python train.py --model="image captioner" --dataset="photos of plants and fungi (iNaturalist)" --train_examples=22605 --image_size=48 --crop_scale_min=1 --horizontal_flip=true --tokenizer="word" --vocab_size=1482 --encoder_arch="vit" --encoder_norm="layernorm" --encoder_norm_position="pre" --encoder_activation="relu" --encoder_mlp_ratio=3 --encoder_head_dim=32 --encoder_fused_qkv=false --encoder_bias="none" --encoder_qk_norm=true --encoder_parallel_block=false --encoder_inner_norm=false --encoder_moe="top_k" --encoder_drop_path=0.1 --encoder_num_experts=32 --encoder_moe_every=2 --encoder_expert_mlp_ratio=0.25 --encoder_experts_per_token=1 --encoder_shared_expert=false --encoder_patch_size=[8, 8] --encoder_conv_stem=true --encoder_layers=16 --encoder_width=192 --encoder_positions="learned" --fusion="cross_attention" --label_smoothing=0.05 --decoder_width=320 --decoder_layers=6 --decoder_norm="layernorm" --decoder_norm_position="pre" --decoder_activation="squared_relu" --decoder_mlp_ratio=6 --decoder_head_dim=64 --decoder_fused_qkv=true --decoder_bias="all" --decoder_qk_norm=false --decoder_parallel_block=false --decoder_inner_norm=false --decoder_positions="rope" --decoder_cross_attention_every=1 --decoder_tie_embeddings=true --residual_init="none" --optimizer="soap" --beta2=0.99 --lr=0.0014 --beta1=0.95 --shampoo_beta=0.95 --eps=1e-08 --precondition_frequency=50 --max_precond_dim=1536 --one_sided=false --adamw_lr_other_params=0.0028 --ema_decay=0.995 --steps=4600 --batch_size=48 --epochs=9.8 --lr_schedule="cosine" --final_lr_fraction=0.01 --warmup_steps=230 --weight_decay=0.1 --adamw_weight_decay_other_params=0.01
Rows from block 10 of the image encoder of a small image captioner, named by matrix and row number. Rows with one number belong to one neuron. Each number is 500 + 40 x the weight over its row's rms, rounded and kept within 0 to 999. All counts start at 0. Numbers have three digits each.
After each neuron's rows are labels from the 100 images, of 14976, where the neuron reaches its highest value: "top examples" is what is common among them. Only what is clearly more common there than usual is listed. The data: photos of plants and fungi (iNaturalist). In brackets: how many of the 100.
# fc1: MLP up (encoder.blocks.10.mlp.fc1.weight, 576x192), inputs 0-63
# fc2: MLP down (encoder.blocks.10.mlp.fc2.weight, 192x576, transposed), outputs 0-63

fc1.225:519485474451465536507477585484511579493474499472561542537482491523494523549508492494483478493442469485515491484539537484524423506518497492491507512451489513531558460498456560499572484543488539
fc2.225:563504549487483461514491473535504439550491501442509488497506548543517593453530457446500500458483436469505546552505518509577519453502555521463436442470522500514508553511582426543446504502503555
top examples: family: Asteraceae (31); order Ranunculales (30); family: Ranunculaceae (25)

fc1.353:457442507448488485405565543511509472486437479513527486483488467499469456462559490525543488506540557524511523491519500512561480536488544473543528540563493564544574496444518524518515471466452493
fc2.353:444554530532454502458467571572518476499563498589475504490493528509525464512543534517579587499510534521487484471559483507525468544532533445542432467537450439459492494548436515476521444516512534
top examples: class Liliopsida (25)

fc1.359:523494513526463547504548561485466549578459470477465479561518489544572447536544461469520464506500472506544528444511451508538482512482498450527501451489554484469472508593436550513470510518475460
fc2.359:496431529428479549484534471504472520481505518574501481445603546448417465523587480525608542467569510484529470479514510448538563462486527456511512460556611482514542504472472461499476503526458531
top examples: order Asterales (34); family: Asteraceae (34)

fc1.421:493470446498471495525478469472484507525462582441490540519454521489507517495524564478493498554408453522529562494501438451537497483392464458449538428414454573452473493522495504537549410473564512
fc2.421:507450514516502517439574528519462510542522527496450571575502447476434528486472524500501578440431534471549532512513476486553568566540498490544442564535542556534531566509481510505479521465463492
top examples: class Liliopsida (28)

fc1.306:449498480484458466560477545541506480531516501532508477455539462460494529446535504527446427425429450449479543406527457501539512504458486503412491446510466454497515581484483478450486466483539453
fc2.306:469471524559454573466527552506438512455512453539545489550437467518511554501479500507412535526432483474505501522486495464477505514624469435522478507531487471462500518544467486504514454466519516
top examples: order Asterales (30); family: Asteraceae (30)

fc1.264:513460477578506426513502449467510486472484472498549528516508399519552486518533483501502555480440524483541512403461552456556460527511503510511486508516482581472517434454501463482538439504506455
fc2.264:481448503481500498497451473545530483424485526557519503543526482547494538535550531510492533547556421497537482495553434415523565560493552489483503472494433505609520442466482563514500537537459522
top examples: family: Asteraceae (31); order: Asterales (31); order Ranunculales (30)

fc1.39:561618462499500486482496483508423504461545473434473481512541525536419472488476492520545571454477490485553540443517509538549512544505420484460530486503505501420502484460518495595479438561458479
fc2.39:541487430464398514563478449504476506488493504392522559555507531534494630534518528498535516493557492553502518478538520460509479462513457429513564492543508491479424496484523458444447496419479530
top examples: family: Cactaceae (31); family: Asparagaceae (29); order: Asparagales (29); text has "cactus" (25)

fc1.521:544496516499529528491422533504500501598446459590481541498448479518557544506530521480485555513531552427528455531545510482480517500512455470544480476523450556506514420402481527473510492471500538
fc2.521:461526473476470489514454501480526497474534562461517503467533441473481532532523457516534493510490460459441482497502532460496503652533559481481443501519522576469540529425526491456520477513515543
top examples: order Asterales (33); family: Asteraceae (33); text has "common" (27)

fc1.126:471465439453564507499507545556553438509416550528532493513433364495514541532499445555477482515464443502552499544570567469495428491522467480509514585516498509526542513476522525481442468508490547
fc2.126:509516572503446503519509507470523554451487480473542562497510545478611490421509496411494479559588478496584524522457466516435518538398560457532506510483537553493472518538507539580445486518485494
top examples: kingdom Fungi (27)

fc1.350:518514531500557531428457517522500504575527518522489457401488506422515483512588499421497532525486484460552451480499466558504505532507474469625644548505498565561529487465452468472560579531491472
fc2.350:528605479390408484499499423505508482554489552479511460505475514520482464579491531477550476521423416498536502510588470503539499606501515502431514512496551507505515544487493521483468458517575530
top examples: order Asterales (29); family: Asteraceae (28)

fc1.254:454534473481504517518527509503479508517611543486545443415440531495544447438530549508475466466493574537497545409504511470543441439441531529435450467491489518503510516481519482548513525519418508
fc2.254:515401444513479463448533538500527564469473430497449485496399491501571419507528513480544486557494476471502487505398437529534545476440535455487518455495562490486494500501485512494456547482560473
top examples: order Caryophyllales (39); family: Cactaceae (33)

fc1.163:533484451531467522454439562524508496470489513508433523432458548468469481502600491444530517474529478471533477502504551509498542520446490524475480472452490527465478516521474566577526503485477534
fc2.163:458504570490458457458532481437515466505540427503475472459491523532585466533495456489477471448454434456534529535467615508502440514501463513458562467497517486555536558447547502573491465476498519
top examples: order Caryophyllales (30); family: Cactaceae (25)

fc1.259:603463480472495472462476552613545406517440452475452490427492498492496564499551533428456541540484517501531453453519476509460480492456509498519490483425535487541465470546530421476496521441507536
fc2.259:514530502448426443444456554555511484533498532508410508502484524489509494517612494450536478485530531423505435493523474459537538481526469448520525567458501500520518539374474422545488460515515550
top examples: order Asterales (43); family: Asteraceae (43)

fc1.513:512519523447445496468524511404461495543492465496509469531440476527476609497501491473538464453514464510549510491454508515521450456537570434516466538536490495499534440541518435470509476438529509
fc2.513:431487489544583459491450397494465505472492515482549529531639553535448506486495496479447501486481531422540496506510466518497518522480500460516500508481462546520501448489444454520557507510424410
top examples: order Asterales (27); family: Asteraceae (27)

fc1.7:458480522488510557528497467546542526463418478488570472507448519512547486508478514508517571503506509480558493488528509512559477512512568454496513505438483609425503444512481486514505512522499527
fc2.7:480549457453426492496474508494510502418517531505483486493473489517449566501498475545571510459477453468561494577530545464540468491493479541531490482535506499590486453504447496579458525553438523
top examples: order Asterales (31); family: Asteraceae (31)