python train.py --encoder_activation="relu" --encoder_bias="none" --encoder_qk_norm=true --encoder_parallel_block=false --encoder_expert_mlp_ratio=0.25 --encoder_positions="learned" --decoder_layers=6 --residual_init="none" --max_precond_dim=1536 --lr_schedule="cosine" --final_lr_fraction=0.01 --warmup_steps=230 --weight_decay=0.1
Rows from block 8 of the image encoder, named by matrix and row number. Rows with one number belong to one attention dimension. Each number is 200 + 40 x the weight over its row's rms, rounded and kept within 0 to 999. All counts start at 0.
# v: attention value (encoder.blocks.8.attn.v.weight, 192x192), inputs 128-191
# proj: attention output (encoder.blocks.8.attn.proj.weight, 192x192, transposed), outputs 128-191
v.132,135,100,204,212,175,176,279,219,171,198,159,224,220,216,157,156,149,186,214,119,177,125,156,293,251,204,271,159,251,188,242,224,263,210,202,174,191,191,161,159,201,190,190,182,176,165,272,143,218,183,228,204,197,162,240,261,159,142,196,207,166,181,223,226
proj.132,253,234,220,196,223,157,226,176,111,180,212,239,170,114,158,234,122,212,185,191,225,226,232,143,155,227,147,193,126,197,200,250,146,160,222,211,142,199,142,173,162,216,181,241,237,137,171,185,197,234,244,213,219,167,201,227,209,199,162,180,189,153,205,125
v.133,178,135,208,248,173,214,256,202,157,165,264,199,189,216,192,225,211,164,210,227,240,155,318,161,214,231,254,210,113,299,222,219,221,223,183,222,222,266,228,271,229,158,226,169,175,217,210,221,253,220,239,244,245,144,150,212,254,143,200,158,147,129,156,221
proj.133,222,238,145,195,208,193,168,167,275,215,173,222,140,123,168,140,196,232,156,258,202,253,128,210,184,247,215,145,169,131,206,178,210,165,211,204,257,215,243,211,232,247,230,164,171,225,237,193,154,173,198,146,191,133,213,215,208,249,243,218,190,201,246,181
v.134,212,235,258,226,175,266,246,192,209,220,241,221,142,164,268,220,207,206,262,199,207,191,206,196,190,189,166,162,210,222,225,213,199,189,170,225,187,166,185,193,148,164,212,277,127,117,180,198,206,154,255,173,183,183,137,242,160,226,284,189,214,242,180,177
proj.134,169,170,156,189,242,171,216,203,192,180,88,150,220,265,228,185,86,196,204,242,171,184,153,139,254,206,223,132,199,161,241,193,167,177,289,152,243,304,232,166,203,224,205,220,245,217,207,149,235,219,169,232,195,145,178,163,213,221,234,145,255,249,315,203
v.135,249,209,259,239,174,163,242,142,163,233,166,166,214,183,177,215,201,231,200,214,229,181,134,220,190,161,164,170,218,193,263,229,302,164,234,220,94,212,218,187,220,223,165,211,223,137,247,230,191,88,179,265,150,174,277,210,163,236,232,142,210,207,184,199
proj.135,173,205,209,285,172,232,157,213,180,193,232,256,179,236,245,154,248,218,227,205,134,254,209,139,185,173,229,255,208,252,137,183,229,189,258,191,228,213,184,163,177,200,207,168,260,207,180,194,202,229,210,243,155,190,148,151,150,173,248,224,335,199,222,214
v.136,256,264,93,168,240,182,139,221,102,188,202,212,174,228,249,216,186,199,199,152,240,192,147,171,149,231,191,192,205,228,208,233,178,238,254,227,174,251,226,229,212,276,136,138,201,287,223,196,232,201,231,149,166,294,274,276,220,185,272,196,173,216,236,128
proj.136,175,116,237,278,274,168,274,206,200,129,238,186,203,150,203,204,236,133,226,166,130,93,204,243,206,140,181,239,229,171,139,192,195,139,188,171,186,193,131,149,229,152,245,278,221,114,227,217,138,270,217,192,235,230,239,159,247,148,176,214,215,226,207,208
v.137,103,213,220,153,149,183,242,205,220,243,139,188,189,184,270,208,201,253,195,120,164,235,270,249,155,181,158,211,201,192,169,192,183,246,258,195,227,167,178,212,164,171,182,187,231,221,144,167,173,195,154,173,145,173,289,228,206,164,219,199,213,219,242,166
proj.137,242,192,153,133,241,199,248,209,149,222,210,161,171,234,230,308,213,180,240,216,214,119,191,150,303,172,193,214,191,185,281,234,226,213,180,197,113,230,127,194,163,203,226,240,212,213,222,220,232,162,238,237,183,219,156,184,159,225,117,192,203,221,180,207
v.138,167,180,222,175,132,262,240,203,182,194,172,202,257,238,261,168,284,175,220,146,169,185,265,190,164,155,146,226,182,198,166,178,234,231,202,251,269,239,226,257,170,182,156,245,179,203,219,182,236,185,179,217,161,212,143,157,102,269,193,219,199,127,210,258
proj.138,202,224,205,162,219,244,209,158,241,216,184,209,126,199,270,225,173,205,204,190,178,128,155,247,218,230,214,103,219,185,237,216,232,218,238,142,154,168,239,203,218,179,192,121,175,194,169,261,256,214,239,190,146,238,184,274,172,178,186,152,158,231,119,159
v.139,296,201,90,216,134,144,181,274,224,207,176,204,167,197,217,242,186,155,215,148,173,213,157,256,235,187,198,173,242,214,192,209,249,183,239,244,193,212,126,188,196,242,190,230,248,250,169,193,115,167,168,196,226,217,92,193,219,146,164,222,123,239,219,164
proj.139,144,196,168,175,225,233,255,217,154,175,196,156,252,218,146,191,197,149,274,128,221,203,220,235,121,234,227,196,186,70,215,207,175,176,227,197,140,164,140,167,144,173,176,196,94,174,234,202,199,191,218,231,173,197,284,256,246,203,179,184,239,204,182,191
v.140,210,251,240,226,204,194,217,167,216,166,118,226,240,219,234,278,227,239,140,218,192,192,215,206,244,203,166,201,210,212,255,237,237,197,175,165,150,151,215,155,200,169,147,242,150,215,237,146,283,244,165,248,200,206,165,204,185,199,178,204,206,139,154,190
proj.140,240,207,207,184,169,207,217,113,164,223,243,259,229,238,172,88,140,207,227,162,171,230,295,167,196,216,209,218,208,200,222,200,259,162,231,211,140,226,184,203,185,204,297,171,184,235,207,226,228,133,294,236,203,115,199,154,143,165,186,235,298,263,242,176
v.141,183,281,195,157,236,160,201,194,188,121,229,239,267,177,239,221,178,227,183,233,205,233,216,201,88,207,257,275,202,199,217,324,174,185,211,135,162,191,253,164,169,180,124,220,280,202,190,237,146,189,205,204,176,193,210,202,267,178,185,254,189,168,259,233
proj.141,307,213,270,167,181,203,143,150,209,202,251,161,190,226,243,175,259,182,220,177,168,223,229,248,243,131,155,206,273,272,213,165,214,249,104,170,130,185,197,208,225,195,265,155,227,191,167,236,149,140,235,275,258,274,200,174,165,242,272,103,269,216,243,265
v.142,151,249,192,240,210,209,176,195,160,190,228,206,209,260,209,235,207,205,179,211,135,189,211,136,201,210,213,200,219,123,230,211,207,130,115,169,236,175,164,116,176,200,162,215,182,189,199,190,264,131,169,153,148,232,164,162,174,217,166,238,239,250,166,168
proj.142,180,124,177,103,226,138,222,188,314,190,239,191,196,148,230,141,243,190,189,224,252,150,257,205,317,246,219,167,177,217,248,210,187,211,197,256,175,299,250,142,154,270,198,181,220,216,146,226,249,157,237,191,196,190,153,190,205,158,236,185,125,250,205,183