From a checkpoint of a small image captioner: 22605 training examples.
Rows from block 4 of the image encoder of a small image captioner, named by matrix and row number. Rows with one number belong to one neuron. Each number is 128 + 24 x the weight over its row's rms, rounded and kept within 0 to 255. All counts start at 0.
After each neuron's rows are labels from the 100 images, of 14976, where the neuron reaches its highest value: "top examples" is what is common among them. Only what is clearly more common there than usual is listed. The data: photos of plants and fungi (iNaturalist). In brackets: how many of the 100.
# fc1: MLP up (encoder.blocks.4.mlp.fc1.weight, 576x192), inputs 48-95
# fc2: MLP down (encoder.blocks.4.mlp.fc2.weight, 192x576, transposed), outputs 48-95

fc1.104 [119  71 126 138 121 126 128 107 107 158 114 154 145 120 128 140 125 102  83 103 110 123 132  67 119 168 131 110 159 118 142 163 110 143 110 109 137 163 147  68 127 178 138 139 135 153 116 153]
fc2.104 [138 118 131 163  97 119 176 138 125 120 110 129 128 183 107 127 139 110 108 147 100 110 128 139 128 131 127 152  97 136 139 105 112 125 110 155  85 138 117 150 134 135 199 108 119 134 154  89]
top examples: order Asterales (28); family: Asteraceae (28)

fc1.98 [147  93 181 112 116 153 101 168 126  96 111 113 120 120 147 116 146 131 113 117 143 127 140 128 105 148 134 102 111 101 121 116 151 125 133  93 161 127 111  86 146 148 137  95 129 102 103  98]
fc2.98 [130 145 130 104 130 137 117  98 132 128 179 185 119 162 126 147 153 131 152 154 139 173 107 161 109 110 130 162 143 138 131 133 174  83 147 111 123 154 156 147 145 117 146 149 172 141 103 152]
top examples: order Caryophyllales (32); family: Cactaceae (28)

fc1.70 [147 173 127 137 111  59 145 141 164 135 155 135 112 128 111 115 112 128 147 105  96 172 154 154 142 165 125 135 123 144 130 108 148 100 114 100  85 104 125 109 100 129 119 122 161 124 150 136]
fc2.70 [152 128 210 153 102 129 160 113  74 126  96 102 161  93 113 140 160 156 195 145 137  92 109 105 145 127 135 110 135 201 158  99 121 164 135 116 126 133 100 104 131 142 190 104 125 177 164  89]
top examples: order Caryophyllales (30); family: Cactaceae (26)

fc1.559 [141 145 152 116 130 122 126 137 144 137 144 134  92 115 104 123  83 171 134 120 168 152 129 163 119 130  90 163 176 187 127 113 153 106 103 123 145 131 117 139  94 120 146 114 163 128 142 113]
fc2.559 [135 171 106 148 126 124 161 128 161 139 125 153 134 100  91 134 118 148 137 130  85 136 150 150 148 117 162 131  72 125 111 145 135 163 148 128 109 109 105 101 164 148 121 132 121 143 128 111]
top examples: order Caryophyllales (32); family: Cactaceae (30)

fc1.184 [148 119  97 152 104 136 165 137 131  99 111 136 153 105 157 120 116 104  90 104 116 112  81  54 144 141 125  78 123  86 106 128 146 131 155 102 122 131  91 130 115 153 144 133 128 115 158 134]
fc2.184 [154 125 124 153  92 115 143 157 136 154 105 146 139 151  97 136 124 150 144 162 133  86 173 128 150 108 144 131 133 154 127  85 131 130 130 169 109 135 128 117 111 136 119 121 150 156 128  87]
top examples: order Asterales (34); family: Asteraceae (33)

fc1.150 [139 124 152 181 161 141 106 101 128 136 132 137 144 109 154 163 137 167 132 102 136  91 125 113 114 130 113 141 146 127 107 137 181 146 125 105 105 160  68 144  99 162 149 121  90 133 139  89]
fc2.150 [125 109  92  87 124 132 125 112 113  92 144 168 121  85 127 135 123 151  90 143 138 154 122 129  88  95 143 122 109 158 163 129 151 168 127 158 126  97 106 145 158 175 147 155 147 171 143 112]
top examples: order Asterales (28); family: Asteraceae (27)

fc1.325 [136 101 140 108 119 170 128 101 160 134 156 144 140 116 132 153 142 120 120 141 162 136 117  99 125 144 149 134  97 122 135 152 149 117 137 146 129  84 145 125 138 141 123 105 129 126  88 134]
fc2.325 [127 142 104 110 113 162 149 136  81 138 125 142 128 127 146  89 148  98 106 121  84 157  67 172 101  87 160 160 123 161 130 157 141 180 142 110 106 132  87  92 161 132 111  99 117 113 112  98]
top examples: order Caryophyllales (27)

fc1.497 [148 126 168 136  91  88 127 189 145 134 136 107  85 140 169 117 139 125 143  75 126 149 121 121 140 129  85 112 104 127 142  97 136 126 135  91  65 136 122 150 151 121 150 108 146 119 133 151]
fc2.497 [132 104  91 137  84 151 109 144 149 130 110 147 133 145 141 118 127 127 140 151  70 147 149 108 174 127 129 125  86 154  90 106 118 138 142 102 155 110 166 115 145 143 143 120 160 166 155 101]
top examples: order Caryophyllales (33); family: Cactaceae (28)

fc1.476 [ 89 138 145  92 123 117 118 197  97 145 162 137 109 173 139 137 134 122 113 144 120 110 153 114 111 129  99 126 149 161  93 110 162 171 115 123  87 121 101 120 125  92 133 114  82  93 130 126]
fc2.476 [ 95 150 120 138 127 152 103 117 148 110 106 120 108 108 121 121  96 121 131 156 140 143 130 147 107 143 138 166 156 114 118 111 107 118 140 133 109 110 130 128 140 115 122 145 121 126 136 146]
top examples: order Caryophyllales (31); family: Cactaceae (25)

fc1.80 [135 164 149 137 123 128 147 131 131 119 141 137  87 116 123  74 131 152 141 175 158 150 177 126 148 105 128 122 118 110 148 121 133 141 118 121 111 107 126 117 128 147 143 127 145 139 150 115]
fc2.80 [117 135 148 146 131 126 134 111 158 142 133 127 133 118  98 126 104 127 138 139 119 141  97 119 137 120 130 128 115 147 105 130 112 137 117 109 122 112 129 107 146 140 160  80 111 118 132 174]
top examples: order Caryophyllales (26)

fc1.364 [136 134 138 111  96 113 103 128 188 149 159 130 152 120 124 119 152 136 119 107 125 147 140 106 126 133 122 165 112 162 111 101  90 140 157 129 100 147 120 116 131 171 121 131 151 102 100 119]
fc2.364 [103 136 138  91 126 123 149 166 159  98 149 117 107 153 165 109 138  68 174  91 122 141 181 141  95 133 131  93  93 101 141 111 137  60 160 154 176 119 142 129  96 124 122 130 106 139  89 117]
top examples: order Caryophyllales (25)

fc1.287 [124 161 106 149 145 120 114 147 115 106 152 146 142 124 102 116 166 163 109 121 151 137  88 119 149 122 114 172 122 157 151  87 157  87 102 144 119 123 136 169 156 119 126 171 119 127 140 154]
fc2.287 [176 130 157 149 143 125 129 112 152 142 127 156 108  77 109 122 106 159 124 112 142 110 112 101 145  99 160 136 133 111 105 129 117  96 137 129 122 183 103 180 105 103 128 122 153 141 111 119]
top examples: order Caryophyllales (28)

fc1.259 [104 173 126  87 171  68  92 154 132 107 107 127  88  95 128 152  98  93 105 117 136 104 124 143 174 131 171 148 130 155 119 125 113 151 127 121 120 132 164 142 156 134 151 148 135  95 111  92]
fc2.259 [103 133 130 106 119 135 192 172  88 145 141 108  92 162 149 101  97  89 142  98 125 143 157 135  90 159 129 118 118  96 131 135  96 138 154 112 146 110 143 160 136 148 130  91 112  96 118 167]
top examples: order Asparagales (26); family: Asparagaceae (25); text has "yucca" (25)